A small image classifier, trained from scratch.
Model: norm groupnorm, activation silu, widths [128, 256, 512].
Rows from block 4, named by matrix and row number. Rows with one number belong to one channel. Each number is 128 + 32 x the weight over the matrix's rms, rounded and kept within 0 to 255. All counts start at 0. Numbers have three digits each.
# convs0: first 3x3 conv (model.blocks.4.convs.0.weight, 256x256x3x3), inputs 95-113, a 3x3 kernel for each
# convs1: second 3x3 conv (model.blocks.4.convs.1.weight, 256x256x3x3, transposed), outputs 95-113, a 3x3 kernel for each
convs0.234:110159136138136151085118148068186156099161155106161241097130142096113102023126147065126151130126143120111114115141120123127121112133107139174067113096178094079178162142104163122113125099075129082118101078126177164105130135134119138145143120100116109067101147130090148148130100165125077138157125122156123155139152102162125135096108070078122088081187148073170161073164177062085184164121076181080165123165168151091169097123101067103090158191170143220122120164068121141065153077140157140100116121108124156131125127111
convs0.235:095159128099108154090132114110117142153133060074129138172108114081132118106116176150184171141139074083128063145131183099110131088105071132084079156124138120124205117117094080061097084055128155116066114131148100134131119134078099165144112183221145162148107152085153145134121152139181110148105137104112084078073150109110121115118124132126129182181117145131125097080136138106063118078140183116121142150098141185116158074115140138140215164160141094166145103129084136076131152150155116120105078040085100048128076136168
convs0.236:112131099134071134116154148176127074135160083079103124089146143114149107144144114148112173147110198081158091137173117134131118129114063130128122120139158132182117101124034087101102083101131165123126135143122164136180135151118071107105091110087082083049103123090118081092123134106146171101147115126156108086120060123122069204153175143093125142077121092167138057161087121129078114146110146133098133112137109129217192152143159045116104153161153103138090127187137117138119092115127135121089121126119081154107089154083
convs0.237:115234141159135126090141145197147090173116104125099151146123193200163150105094118105168131133176135092204127105090168133143106127190154120176099182129116091134135114164127178129227155137161143104119126135112134164091092081108137174140139092074122107094135172082109112109106081118124080132136130137089063161174097060180076093061091102125099126072110126126111162155106178165104125147128136170103124100149160102083121173121136110114102191115198133059092094096134187126136123161120155213126139207152163187131166146155
convs0.238:136115143167192130131130130158151117134135102123130154079095118118156205075122154129124104147114134165099109088149118144115145094178080170156145112164107118077112083104113150146180159142186099122140053124109166133073142142154102140061100197086183164128099126157102186176137113154112071145173148097155165130175131156140128161098124139161118164087180130132105119158092112151133148115115170129113103105182110110125119131155166149100147107091144134154126114117108137133127147084092195125113162194139136165143126137155
convs0.239:127131132139199169143140147119139137110123131115124204153145166052074104058109078086092075121073046099140100035138061125107070144146087114141162144167173152211148189194194114122085087096152175166137186152111153135053138140169110102147112112153111116144136137119128137098174240138108126120151096102153090098111042139156105155107160137142155138104141153137082077172127144202208172067113130110138151124135099074143090110098087111160209244158146178145156072130144082120060110138095177168188069083108136108134135109113
convs0.240:101125148123183172069141151085131170127104198107128126065150119113114113156158155095095133063180089092094141147178099145091150124108129133096104125163143169143113140106127080154084115085102114126115136147114092131133116177129149117097143122120127164083099167151110082068124095092121110088103091138092115079117151189093166181080095162129133144138121095164132116189093091192140115090123127109115066106114060180163099079115070127076128135168165163117077160121120193161098174126084113114065159130082120091106088115142
convs0.241:132157114116181162166142166113088158101144144097108116161112140201112127115140163106108104155130095148152088133131116173153164135144120124103118133125136135143137101148105093147166096110149112134160097094118128079111106075127123104138183136122133164130141108132134137128159124141102084124137142062139121133116115149111118095103122142088109119113114116111085070134151074103108126122107081125071089126165142161137182206131094183135105096133107171124105120112125106110112107094088127126104120189119153185127136168136
convs0.242:126147157123117117086116113083122146130111142104072210116141077164151120176097134145093117174068100122120173161167113216160113198108108101153154137082085099147059138153141102112119135066069135142121145112135164100126058077109086135134092125094149159139193178142206131102093118104111104169158138138141081057127103095173180078113158133109173112161105142138100082185134134157136156114136115138154123076139101053046140190129122137128167114138102109182150141163131137073086133112156137089138107132131168108089108113127
convs0.243:096118098056099172073138118221157087134143181094061135165148102135128116173139108110139143124165115195132126167141092011194087109208119156135168100178179139135120139123131114126116156106147118146134151153147122046155117156107143131131145128166186184113143122138113139104129159137128154128154165109114158205142146145151123127115115113147083146145135112113117159120144136140111155094124149098102129162129126112152189025128143127102146118125062128177136130169147159138025190162103203180114177125099116116071087059133
convs0.244:144130118189120101155150099103115115096150109104106119122133115153097110125098165106106160183132173147230244083123189107123123171055141116080102162133169124121157166143153100157153181140167153144095129149143101111117167096106107153110122142184066082121118142066110108079125148193149159140122139184116111188074098125119190121126185114158089115146088122121098114121109094116132148186146146132155073176148146087198178020155148112117151085146162125094118179129125167136186142119155110087128073098145126103163122094121
convs0.245:113153120102130148142137129084130143131102101186123051116132117126108114128133154123117109112109151095139120134144094141151161148148148128139144112162142076153151136128108105147144147160113153099081178148069131142123123109083100105124053165140131149142110109053120136151120169103118092108142139120090097069034123191107158177123131060131173161169188158139091115109097078132134084115134113148104129191101125114084091105128119112160089094128092131176158150156192151076087142104071167127104105144118133118127120160130
convs0.246:130179163176162146151163160071155144155122128160140115109111097097145169145188141106108137125143102141121110150171147120133175094114156127132101134138113106088171090111149120161127133102129128121059115147061121094092070073102127103131141161125160150089080146106119129088117116099132127148103117129098154086119091103161161129138115113113148112106162117145079125133156095129137153152115114114142086068152129089132113073123103169150086168142108174145169072125193133123128151180152115107155146114135124176128130175157
convs0.247:091165142145126134129144159110188154132125089109120097188145114095155180105124203077116174153133108093079061130116150080149114087119108149100112147163114105139096128106076145107089145138128136139188134142146134155109154096118065121119106072120154145139120089138129169127177139136125110160128164170162082107097152157136202127159158118153121103146158136136150155113090082150133046134113099159152141128144092101084121116100115110154122164110116128150153169118108134124148098144138177117131180127140161128164120098136
convs0.248:147118123124138117159177101202190148105175159067145099153103085164106183126103078106109194138120168125077143145109080155179103154158088182110081157136173163139147135166090139150135117146103102143108148120074105116066142171115112111136195125097116170210148121089140158056151135113124090149106153127167137162125132119168091105154203162138131089122075112161077083148111096128100113145135112103146139132097150118152044123128161190155107093157177132209125119137095117150128085168121086058103123169120175171120134150174
convs0.249:196106085227123088131116117140126137130084132106119139162168184193143110082157170087133097102128118205131125141143134150139134088127089076170045108111095167122079109096168136136171128202165112139144172149107131127147136143124121108153078065088101134059080100115129101088118176134188118129158174136104123085146202104125139099142132105080175111112119128144138134112100136041076083170125156146102141143140087112169137101151110058063078108121176115175126182117108123174167144126127122148122179141113155125177136144146
convs0.250:127168171135140114123139117114121108126119089104107127107124146155116144181131125082111147138164203133152097161114111144146107098123086173141140151131129159093093118110122182086159158100070088073086158096111156145124105080085072137136086170175127135136111110167122121141122092176111130116127148172100161162119131141116112095147133105195130172132105121128115183124065148124158137149095097189156138149155112141188128136093126122123137141107128139133130102119155188176098150112130051141113189119153177137167151138139
convs0.251:113110176157192083119123147131131066114147127165143093104100118096103071134116120155135178047122160106151244115081091090128176092131123138164124105120128128131121127131148136096128089100130088142102046110128115101088150182157097149146095145112126133073134094156159108117185096108149115090152112111180174144116090098089111072202119124121137105126188120115041089141079125187113126113088166106074145128099156126143139097115209124171197125156051166119092154142112140113103102101099146053142081135105083123086093134122
convs0.252:171136116151166187125153145145154079151149110163194142107159172162186145103142085065184105114103145114101103181176144084138162100196189171146132137153157090147178078112068147122102166118142112149151178118102172149101141140159194140103160151054115111128102117141143173137107142127150138100111102153100145135096163065132086026137115133158123104117176144117137129132162154136114132117162156070137112082094135184148124203083136166087152139163140122112140123133140112118161112087138097104093174132092090090093105168164
convs1.234:173157168092172127142137116114119097152078137118123127085128139174105156160201120138088173142145125102154150132166126103205184119102119172074172065134170108158166155129123065093063118115112102150150112119140083153143108124126105095104126119081123157138136117114093122077168131162143101145166142118169132114098112096067161143131131130108090121063107151109173141121175214151180149153090168098132135135097126147117102132171132185179206128156151141071140131150052166091084197122141192207131113145126133180150110190193
convs1.235:151138079152149140096117084112174128129094119140186090114166137098103186115145196156171172127146100070143115091060135180100114163122164144157152155105123138111165177156203181118104129123132108133126118097140121152116204234140121154154092118167134133124088142117136089080106153131095186124156176136123119088123148107197163099161110151124152156077072091153143182118135155151153192149126160067074143103038108106125105097106019102074070087110167109037099127100155061075095135150178226145200162160162103151152133117147
convs1.236:186099201224100113209072193120183142131181164134177074113104123125207108107096121119231169112123120132227108206067057154154166122118160108121104129185074142191095153171171141165160156108131079095108105104134090082152105162162123148140092185185221138213143162176173170175156174165122143143157121137086079077106126191124164137112102193134089189142069194189187124184213166135164141090134119138088118127121111129143134146114134111172184117153133099194091150139130091119120165177139107122098133148165137110130167113123
convs1.237:114108113142148091147126183147141121118129181130145133140084158096143088111097130180177081122119100132137144033088138130093086160088135203206173096148081138114103089107076084093103142107129156146129138165125097160079138171180131124102125149163140176154090161118130113111145120129168118127089137113135148120122172151091156085165140146152144159128157125144122139121120120100136117057189131075152081133103085110178122103181085144211118185132099149098137123114115159158130134206102102121121058133139113141141024194134
convs1.238:133136057142142027110134123094096124107119054168133098137157137157100111169151100121173181094087184110149170092107146135131103211128105146130140113142122117169131129104138124105140191124148110121096142141124155145138136138142139147149131157133131117165144103077123070098133149136185109097135135089102112130151139139142083087119149139146150135108117120112097113132156112163140140104146133080150124119135101092098124125135129058123152146134160087133144152155131104141142121173154127172130139112125082102160099115157
convs1.239:128102118160127150132095103145109064155142119115110084138175132193125139092132100107074075167115141155174161191141112106127102100177109103079091149148062125144112147085174158084123094119100131214148120134149094090109092085112097122138117082168109103049073065126063146127125112142165180182109103173134164115141137151152139176192168156130161155070110103106079073096102072109136141149139121173139197124146131164216115144121120161147133165117118145185155108156188136164126138143146128091128143145094119157156105109186
convs1.240:148153135086135114165090082156146166130065119164064142095121144124132111125161160160142165190195120091103191149187122073160198128146107132162166082134167217133138201178178136122126116119102116123131095110136150177177111124110130097139104148134099118053099145168096135176125234108152148134084149164056126142151133146138138151047166105142084120081133119109120147096099096074120141080113138063135137111121136123160125127107130103100125121146152098161138067131103085093076119108136169124145131183130149136125135104084
convs1.241:102200185137156108121102138135169174174121159116170170101121082106140122149124111097158111156159125111185052122097101167146125166167191068174101142133153157104138159115160184112124141121127217195181090138095088108097108125127108080135120045111077113079084156120074106118123165099117173208135173125100149116137127136138124108117133154111157094117127169114125101138112084106119144107154181119089099113106151135146174162120134091186194149108106124129087085090092126151124118077050142154104166189101118139091070177187
convs1.242:120149132084103105108126075170116103087149087088159129139082167091127132061133142157134160162084159160119112076085099068133132163127166168162112152112164167139131129153206130146120094145160121079120129109089108099094110114159166132147160149167099144133084124071085091136095094133134153086155140099158124128074175132162145145185162095100140125123122174107088100160107135157139118167145121085094140106076141173161144126138095129136127087101100145122164120118096149116105167121083180139094151099141073153131103124128
convs1.243:142128133146151118133110093167149100156161080109147144099172069147136104126143103156131117115101137099118097083139116125160144097131125047158098136167102114097089094112159119056118140106156163169127105111117113139111116103095048117137167133147094126135108157098141130131178163144104124150125150117143124083145128120142134132158131143114127113096127178104166196157149125145163151077073149121128113161119117197145054165175103066112093149129202164136178173136208150153124119160122080155155162128119130167104131202125
convs1.244:116155106153119140117141154115185167063101140048113082163104082130162136102145141123105108117087127112102019066122109073145129143147160159138090092084116163141151174160152140194136123096145128152094156121134102126121136152120153117096136121120119109118137092087103120109082136086149160133128128077175084077131109110140141114112136101152156061171152123116127142088129109131136119144170122160162141123124112092093082082105154089127105120153197093106116079066150110151163111170121158164100112136141119150129155172078
convs1.245:182120133136145129130106101150099060188154176160165107104174123122106128138140140124075104117079111113166150086122161157096135166145142135120129158130113173126196157199215150130183167128203090109137108144098090097159112097122141105121209111106109087141109093081090084144152157123120125165159182136087142143137132163102184148125111109081143108119168067123079120157131121186163114123094141148082103129105138163143167125147118105155139105113126072114111105117103102167114157160128214210137140128112150090126150127118
convs1.246:148173100134118131133120113118144102104096182114102125100099126078149114113109099109178099121143121186128150117132116155132120220131088172148111148112069177161193183157158130142167106138128138124113113119144139086144168129126103153133125164121136116108147117129125127160179155190125194103125163090162136128147136081128138107130124116152161141105156142156140134138134135172162133088186126109121139154145129078094128123069065097089089212148125155148070184107085116165125151116168112114117183123103147142120159161106
convs1.247:144198152131196133100180126129139120106144172131147109171064145130190106151141148093167158122119148169157128129163147117167145126126150147079128150113118119110119128158149106158079116176111133101097078116133101115151068083103132103155138162118139109129126104099132136194129066129145109152099076117111133163133149126119139173117162137150122132144112152150169131157116184117133155134092091136136118163155145163128170145112194121101140139112102144119098104116126132122123126103171118101125070134103133126112108177150
convs1.248:165143129168102137146180105068080070121075118145094115118172059174149095115139129161057118167139098150113073137165114104174123044142086136124121084145087122135147139079171093119081104151142134153187158132174155186124112110127118074142117097104122087155125137168216164133164165157134139101141110024143121149149105129132100114181172130140121125103110075195191176163130106106096097151209133125139086117148113128130145109099152122111134131148130163129118120073096144171185186092110120108125107150070099144111069121081
convs1.249:166103160173113129151128164123092099154135150098123108068119076121080171114079140136156164159184104208134170130138145167109165145178130143131191141116146139120127105150133161103102136146095079139134163158147152157180132075148096118090089134101091112109112119141158151116109153187100101136093124145108114100127112119132139164149133138170171159179157127161110113151132104103125057126161093165163105110146097149158158100149097164145110167126121179095112158096104187152159168174127060074093118153147177110073178112114
convs1.250:113114095132156130142135117143107144111122164139142199121128116128078168145063070117130151151129120153143105127150114156141081113137134115144154163124173141091173123149115094159184071149165141159136189152114118133106201135132147118106128106114085074118104116142139138161126105124144166137121099115154126087151129148116176120164153146109142095131166121148109113173157098156160122127154145097146134081104199073111110079099068082182153161157134099134118194093150133148111142186112147168147094163132121130098075079074
convs1.251:153119099150134072124096080188154096143150120074145156113104093120162166124132155157098115138128162128134147122141106115126118146144169102144073169164132137113107188102107142121102138142119136125177134108111117191140075122164065113166150160161110136087108093157140115164154169173145126133086105164167130139142128144145126109102147120151130155131110071072091045080073067096102039082138205158134163168157154057138101100087095142155122087083124073149139098097136102099111133150176113123149115133117085113183134079165
convs1.252:088145155157160118153163127160110142126086121120130119173137131111141144061126107151151119105141126208117128202144100212168138146095095104082089104147135133154197165169115109133150126160110153210151139185141084166153112128111087197173180131180119102149109090118128158118118112103147123109147182193123166187141156136098080147133117109139119121148149123120140161133130146149202152131170095101076070130158102047119110113143122138101111127147159114152173108191149110093139096178171121139127168141116075125132114140188