config.yaml
depths: [2, 4, 2]
mixing: "mixup"
adamw_lr_other_params: 0.00088
Rows from block 5, named by matrix and row number. Rows with one number belong to one channel. Each number is 128 + 32 x the weight over its row's rms, rounded and kept within 0 to 255. All counts start at 0. Numbers have three digits each. After the name is the row's rms in percent of the matrix's.
# convs0: first 3x3 conv (model.blocks.5.convs.0.weight, 256x256x3x3), inputs 121-131, a 3x3 kernel for each
# convs1: second 3x3 conv (model.blocks.5.convs.1.weight, 256x256x3x3, transposed), outputs 121-131, a 3x3 kernel for each
convs0.93 098:168175117125181140135095121193122030185133103090171128114198114141099087104121175209121142095115122101120073157126169109123057129132110140138175127059152122079120148173159140183129124158145078110083058119108122135164140142167105099115126153138067163144126134099113104098167138158153153091140115104
convs0.94 099:111131121103076147073098126105125106190164154150096163159152153143133106138126096101198106176207142130098163074192170104159126098124164136115135154142163178157137121110158134117151140125145103095141163133170106136147118174126126144092127189122133105147144150196086143113199103154125090156157109122
convs0.95 101:100115110121096097118119093149113090125160104163108121136168062111128179107170189151111164106146121127157126127191147137155141134141122106090144146117188105155192170188087178129089099104098167115202094116157084136106106129099150092092142147094135166139133126067113149117079128128082165118143139129
convs0.96 097:107107094116065072049072070142170147115169148135130129090121180084119065054107138097161111172096134145129094120112134127095089113160119089158112105125171137117149171118114124115119151099160117155135155137121053114158131064109082100152155149082178165146159128124134082081104126132123164133122082118
convs0.97 098:169140148129065131116104115146175163090156132100110135101150144120142167069110133146155125111115127147149160097129134145168172125140129128136096106138129191185162154123168108164161093094145129141154096162092053139144133146130106147125151119139094097098081093123127104154125113099091121129134114174
convs0.98 102:089083089101069079090080094140128098085156137153172169155177078157142127196215136097156164113126135115102108111105145211114134162113122127125116112171140089109116104103175090140144117158130120083142150172121130150171106120133101108134121198201175130101143134185135138203077129132122105123075101133
convs0.99 105:149134099101129095119131114161078098104138136114146161117137154063116137103106088094102075147086143124136097110141081133047094071125082077076084139098123091106074133152138111163125155158091141130153076094152081118106115084112154134127183113145196127153159134119143103129120106097125147128104133142
convs0.100 102:118131119061117130170120173152165124123207167133177118153174242118167082099165104134098121165145116175144093151113126131130123095156168124097147159119169132116129130162149200168086114126130068082181136106151149109181104120104129166099115122063182151127100136118147117180081142097113182107174162121
convs0.101 102:136136139161145096113057121214143083150150132155123105112112125119127135139165092140081086114101100101131077133119143149188203133138143092149117173163117084090112127183111096143143130142150145099105161112120118117061162135126115136098128118152094095128185119081125074112099119106137067100161100116
convs0.102 098:103160100119096111140100132168119075161112164174155122106133098118116015109087075121124093065108161108113133100137132167115143093173068096126133109132116104103128134113111133114096157094084141109157083115104074141138106133147131141150175095104143121105109129113153106160139125086121122114210145097
convs0.103 100:141103193114147172159175148158117135099159116098119092205152129070143151096120144150129147137132104133120124104144151119150135131131133109127109139118185163159189101154146103104120172130037180184190148095157108146114112163124099119120129164086149153116156142122214128125123129076134135103103128096
convs0.104 099:180097128156181091186163096112175128107168123149159160094115162155115141192097164146143111154167113140103095137141112125180121186121156153175148136183146178142149156147135142115091145097077106116136110143113171149155117074092100110187187104104164068150175153168187158163164104146137116064122148082
convs0.105 102:128108136150193213113112198124141125128104181116178107099145062168117101115123073126093140126119099125161123107145095158116085136159101145120136144121175149135159096105082157123158116137066125065115168122075073090127137141169158127131095159185106088117088175127118147077150073167096150176133155147
convs0.106 098:102104085127118110150139129204160168163105199166113190171160160128079167095124099175139142189137085214112172088126105125198124172086126173145137180173202162147149096115118096172131083158098094067112065085123100137114130121134145114197152118165114113137115114157127110126092121112047082110167096081
convs0.107 100:156149062110119052134188078100166168141125098125084062154121113131129128069104074093116122103138185108087104111146132106147121138083115127116109080068130120132116177110113128126047142118147186137076118134074121116076137160124153144089058106089163124154165119068142096090043124125091105106089085083
convs0.108 100:141129137169170143139134083132101125139118113110118135133130081070109089110157152122130165110125131096107131127137131119123089099159099110136128100178151109087115165125102097138154085134134185164148134165146175146165125100113079098092080099087096139117121148135146194128129126120102085136125135143
convs0.109 103:095098118148094122143083112135128139183141146147146124109109118090114121088078069078105143119112156115098100137122119175155153116165123136134143143100101146171087122080067127108108107072084147154105172163112163167142179122141130097089089059052096113167079115116101131087149129127115117097123094107
convs0.110 100:110110057172065095122169091132123151166103119116184121172131122188191094123137138078107108156146121156132103094142150089087075158149192184117105182134181079115128141117128154100141143139117130077191112173142121058134112122144135108094138111096105145112109104141073189102166184212073147097122139134
convs0.111 099:158153114136098110066138153123154089203178179145105123081129086114099114190118088075070133104136091070143143148121114118107144117143138116123138146095181101126154115153085133168166096109155105108174076110122107092097106162133162110061094153149076141068074137154065131102142096149091123124135110117
convs0.112 098:089113128069133155082093117099149095093124111092177085043122152144087139147126084086102122148139135094148111079090133146169177117161228092131094137138055164084072086141146132131143147087102122146147138131109146102140161079102149119112090100153106110054114164189117114079197122135172101132157122102
convs0.113 097:086098060119100116080046083117143066180128137190142131150143143109134108145145122100166134145167141133175149102127133121138103119121095112190112180176113168074050069100127070099115108091129173153126170147159153116163079094108139152076129161094150123133143186136076097156140114119057074138079085130
convs0.114 101:123146163129161120116128174145134142184160169157202148132171121162149086089175120150145084175131107166115114125129147187186161072129118173199163126146161140154125115132106112093103160110095098155118148168103147150101123140118105107105077098136140129140147164158149101059129135085154140123091089150
convs0.115 096:081126115091138127057143130128071128119138073083137082120127143113146121159140096091128132128144143134146081077198123170112146209107138143135170111165145117149101119121121112171120110134162173181091078155187104079125062091118136087088124140133152090117145091091142113100147126138157119117174166098
convs0.116 101:057097097123086141164069143140140161101134182144090231166178140139148126216163122112119147105062151128099127157166145155118133117136098099101111117133132157122129153168129115138186139128104199147119202138148130137176114156183118137118107166160099146172155203248139134117081112123126106147083121112
convs0.117 097:186207170170171162157163109098137136154095130098121162124167115177157162183150215105121113153148170186149135127119133171151106149142144177112110116120104097066081123119116134116092139123128131109117139079066110105085090140096128160137101178129143079075084089048148117149135143114171139104117097082
convs0.118 097:104059099107099115115127176128124095092104153126055142123127143071140081066118149140127159141133104154101099085134134099191102078178163100174144212130136150075096151136108101126066144116121089117087158122141092106146134152100157133097124150131082121129064145144143108145123113128151173134161140113
convs0.119 102:114111173102146150091122194121081116161118123102098079142095142097186131163115147096117103131134131118108087115160101143145111121161113129070064108099161075146159102151143094122140106176116169153123219195098221196108140094112123129099104096088131077087206151172163182109128128071152137139164154152
convs0.120 101:106078076141104109131078062143139136121143157147115147076110096123122118111136114096151132131134082119099096125122145113139156095101103086107099119122157104144110120118133129106119115189151155130164092090147070128143136159119181149122134133122116123111094167181141160159116111145042133142110066086
convs0.121 101:131091131091083146149123113152118141130137091098092116170134180093100086084096130141137109095140146136148095173145186165139143132135128149135116090149150161218168084081139075140135116140174134166098082088136119161162132093122151063115064113103120093109181141127102082139095152114173135137188158158
convs0.122 099:181134120191169128116097078072089139129103142120160155096132107159137114128121055109132144088128097083067065153100151122121108199076136078164139125089155091053104128163127151148139179141157053101136097146129133160116135177107110165197155115151126140166155148160132110196106170148076177163076103158
convs0.123 098:115050124129084122131144138094149111087149124114108111109089133107096071169153096140173142157143130135147128134114095184118150181165091122115102134135080126158103120118120098177134171092139140149159099069094124129152133129093101095096150125145144122142107125181129122163099110118131143079187135086
convs0.124 098:174166139147122162150157163167130114112174121116113152085071084104137122152139127180077133129099089144117139160093078119115148101128101177141082182101111137150117139099140123143093202118092122142174099171130108088138143065137129073131146135084083144111115103182094093155113149140130130108083122126
convs1.93 099:136093126185172139221130147155155156170152151098179120163161139117148168130119144156172117116092169112057108138119131096127098121128165114173169153162156142191117143145100133090117080144063076080173097021155121158182106137084071135136118061119111166158125134098113171101201145197117188161088100183
convs1.94 097:105138152150168163144113109151126060076111096079116071130153152111167118146095115072107144083161139068139176129099115083093127123193063123082091111161109186075100125113166121116134142072046131131153138108118131119125095160135154077062111096098132110076092114108119066126098158171149126127114135103
convs1.95 105:141124102174139107156148115116144150123162145183173157095125071137093088127135154126123127078148094180153189165154067096155083130133125171092142148179092114099134161104125112134176103078139194134167139143135097113157129108156148148123159158077100152136084096124128134144139129112131172104091128053
convs1.96 084:152130139109122113142137080122068113091154074170128142141105156162153133122124112167112134130157105099157128124131131105095118176143146118111123112097100074141097202108112147144155091104114122143126197113201127153147122120115171139090102136134147138110139157059107121135133168126136133117142179137
convs1.97 093:146134139160111082170147104044110134115139093038081088109055112094132201060165130119155118155141120093123079125111123132185128155131098118154079053175130084089145116102104140156084139109106135188150136169126101157098052072082080109139093174123166138146161152142160094081071129139160101140212115175
convs1.98 097:096141146103172120151165104064085136100174106123127162167127114089078123183146133172119171184179122180192115168149090114071104154127151139163114108145119163137153160162070128166095157158137089160127186137155118087097168094147112095157120074105155144134159156166154124152126117161106080159102065179
convs1.99 117:098075106053097060038098092145120140160163144159138117138117120137131172136137165136180185103091151118093110111099114173159197120097100094119090049124113079128113150144133119146136119109116185087104122091117114135124162119108182143102149091120110164120116101136089114128127171174109122122078100067
convs1.100 098:139124157121091139132097123079187116103114101097080101109135175102115125115124158155178100088111100195085145171075131137119122117147157127089131143115137162096147169117108103141168087053084199143168126082135180123135104181141141158114141158097114084128114117136163104174149119087124178097126162066
convs1.101 097:116126148094104158050100130171111072162143151150201107042135151168108198136118134137167187098081150079133149153129149126126189114060103098164100182154147151134126068103127078127123104079127085117121152180146102131170095154179171088211153117113127140118157170162143203143164115160078157137116130104
convs1.102 094:104094102103087104122124124087099127077162100093153125167171139135131130122173139168129161084154115151149096044143129090119162072108148159148095106144168116165153138131120162151142116133158155144072093139091110132090080125160096113043089189093193160133111144096120145142118148194085117169076103087
convs1.103 097:051046159068077134064120074130182145134127140142099122153141041123091095110092093090140092134137145110086119089140161121121164104135151147077153143111088088071083133108114061111154107086154164204152117080143135087106167146109157104106137158142136111108129105100171069129140155140137145096088131130
convs1.104 094:159146177088179127131106086089102157078102153082115131113073096180130124170173147166180124075093140116129121115063138093151064154098076169184139123057116108090138155138170158121133110105154165156153135122149090169113179088147159104094185142090184171185130152124158128132140133094161164159177160085
convs1.105 098:098092097096183061099119089126194202120161075138130145115176104131106120107125155112109106107149137197172127105180132156117177074196121114158102135160154102153170158124114233175182122146110117107095101166139127132137216173059102095143096101129128094165121128098067087101137149135107081144157160094
convs1.106 092:122147121098075114090112124135097122149140108122111107181162146149123102157136107171122086105116078123155088161144127153193108122167165093084168162093168084100096131167101090149114154108123177168189082113134129141168117154130136144126182143131065101162103168184146136165214144159130133093100147154
convs1.107 099:127172130148084106085175173160141165149108143143115179102065132111124168131146097101109063109111074063162133111101133149142178108084153139141136092089091138134090150109146105119075161125119121109150115101120129119195099095136130095134153079153086075078134053149095147086161100105192146143183204123
convs1.108 099:111155182145188113189143125170125101119137136102115118114099079116095102125129131104099121133161118085138159133114164080142133116111079138143101116127100149126066167141161146145179183191156066091184108114145155172175126168154098116095144146136099112108099131119089056052092109119100094117112092108
convs1.109 113:092106104083078103120105117125183162083145153078128103149165151137198142187141115096168123138149166119126118144169102173161156124116090141109148158176201149143206143168125118134134102116132140112112113143128136125146098107114108110115121119110112106074117124105076114150068075092117109088081077066
convs1.110 090:155130105178140083162140132084139086149113138115107140087087152123136149091124189148129103127123136143161102189163125116130168158126110151102075144142160141133097101102062096154129152133176121112122124105169109145175093088101140165149100144170134155100141119123118176128082091093089143069151151190
convs1.111 107:101158138174108074130090083120144108170135108146122091112126177134080132131096080118103135172080143116066118109171184120212079103166110157157160142099159134173174099137101136131082135111109140073125155111108192138104135098086109126100137128144069121107113132114076167123164128121088127104072102120
convs1.112 108:182205160129125180132112192103092122113111160160106077146120108123106128153099114096073169124075118161118153160129102064155101079103123086174120109135136195126117147092133099135119216183219105122063113144102122122103153104175157145182149085119101139131144124175175132116101129106098125189079122116
convs1.113 099:126167169188157115203136218119059062114095131085125055144187092128159133133120118149086115125079119148103136129123127152188145126136092138136090129134114106087070146132149150146121092113100121104121109143171146109131121079077122099078116155146166132144198165121151094147139135188124178155119087151
convs1.114 101:100091129129124103091062150081107093115096099080116087134124087140177144135158140076079072090145128121177084126077110113132128077140129133135132126097076108056069145115124137119143168141138168117137147127114161123137177133158188178144122161113120158142143151117123168117129087110096121151162168092
convs1.115 087:117163127142156087172171144142129133105134132054132123100126099139114081170124225103194119191165101132133134099075146127166151156118094122121166056201155118139163151135139113121106110098137128158149158174112121139118158109088144134115132125129081175154109162144126128062166100127163102156122109097
convs1.116 105:119135122143143151128148173145141156152122106137071097163115135115168114136100103205145105076132097141136199108120121080182136089112106140078128135058053191071065094117092120134106133083139141123142102162105111175128127162117111165098099175128145127148138112099140154181134169067176164117104170098
convs1.117 088:123125137080151115166165221095126084102097116073095155160090127101151094123133109097086063147150095142122125128126099135131115175149148148161202146142155139124191122137095103138109089091057135139090087117088115117175117109111137086144114072090139161168174075086161130123137119086104120047129131112
convs1.118 090:189221083153164110069065102164126085172135143141109100099119119095154078196132058150142135089134175029165119136150115148112147129188176089129118158170129170105161200106176124137174149116148134121100159119175166136134112079054079150102057105116135113065097150138119102161123123073098134168084102110
convs1.119 113:126103137155136104211117103116090174115113168137140116107096102161143108145138107109106110112102132117142126155123129092132135084116115146153193170140107126145142041132101100052068078068077145122224116098132022079100154196136140121139119109126123201194109148152096096165116172133113145136085136163
convs1.120 123:125115152191152105215151143120123140081132117112127126149128134126127115128169127114078119091106131124097118079118104102101107100105106111138137133132135122144100185192183165158124109118128133098107113143131059099109160104136144111080115089036089106080174148135105109106149166158126156140137147140
convs1.121 098:120171154158143133128182168131136146143128125105096139169076091119152131191157156126232166130136168137113118069081167140101126117130103078057127130130115089053151129161147099164158164121147145147130091108117093132104173187129160163172123133109175155175136137174167174179104118131086214190168129127
convs1.122 102:110112135141151081113136121096163132136138153120118110153173168138167144058082141127099166079133125088114150125120150073141076122078117102125170116120195093118162140129066164133113153155094147141197062119125129123111203096201154110163158112164130097119106109085124147133122140135127135165101147162
convs1.123 093:101164142120089135130149151110056125133153112140098130137119073157151149130148168126109076104142140107102113072091058141066131105112151171134131106113104171113157133109149103147140153135129104046050125081104121114100110151141152055170168045124142156117126128123132141166088136122157111119127100124
convs1.124 094:097140113101117149132099122105158075158124150081119123178145134171153165147130141140170156122127104170147163126113053112148180196161102142145028118148145097136062127126104087130086145058114142153171174141103213168144118128125134159175115107154141121103150074081129095149131090093188126156141139133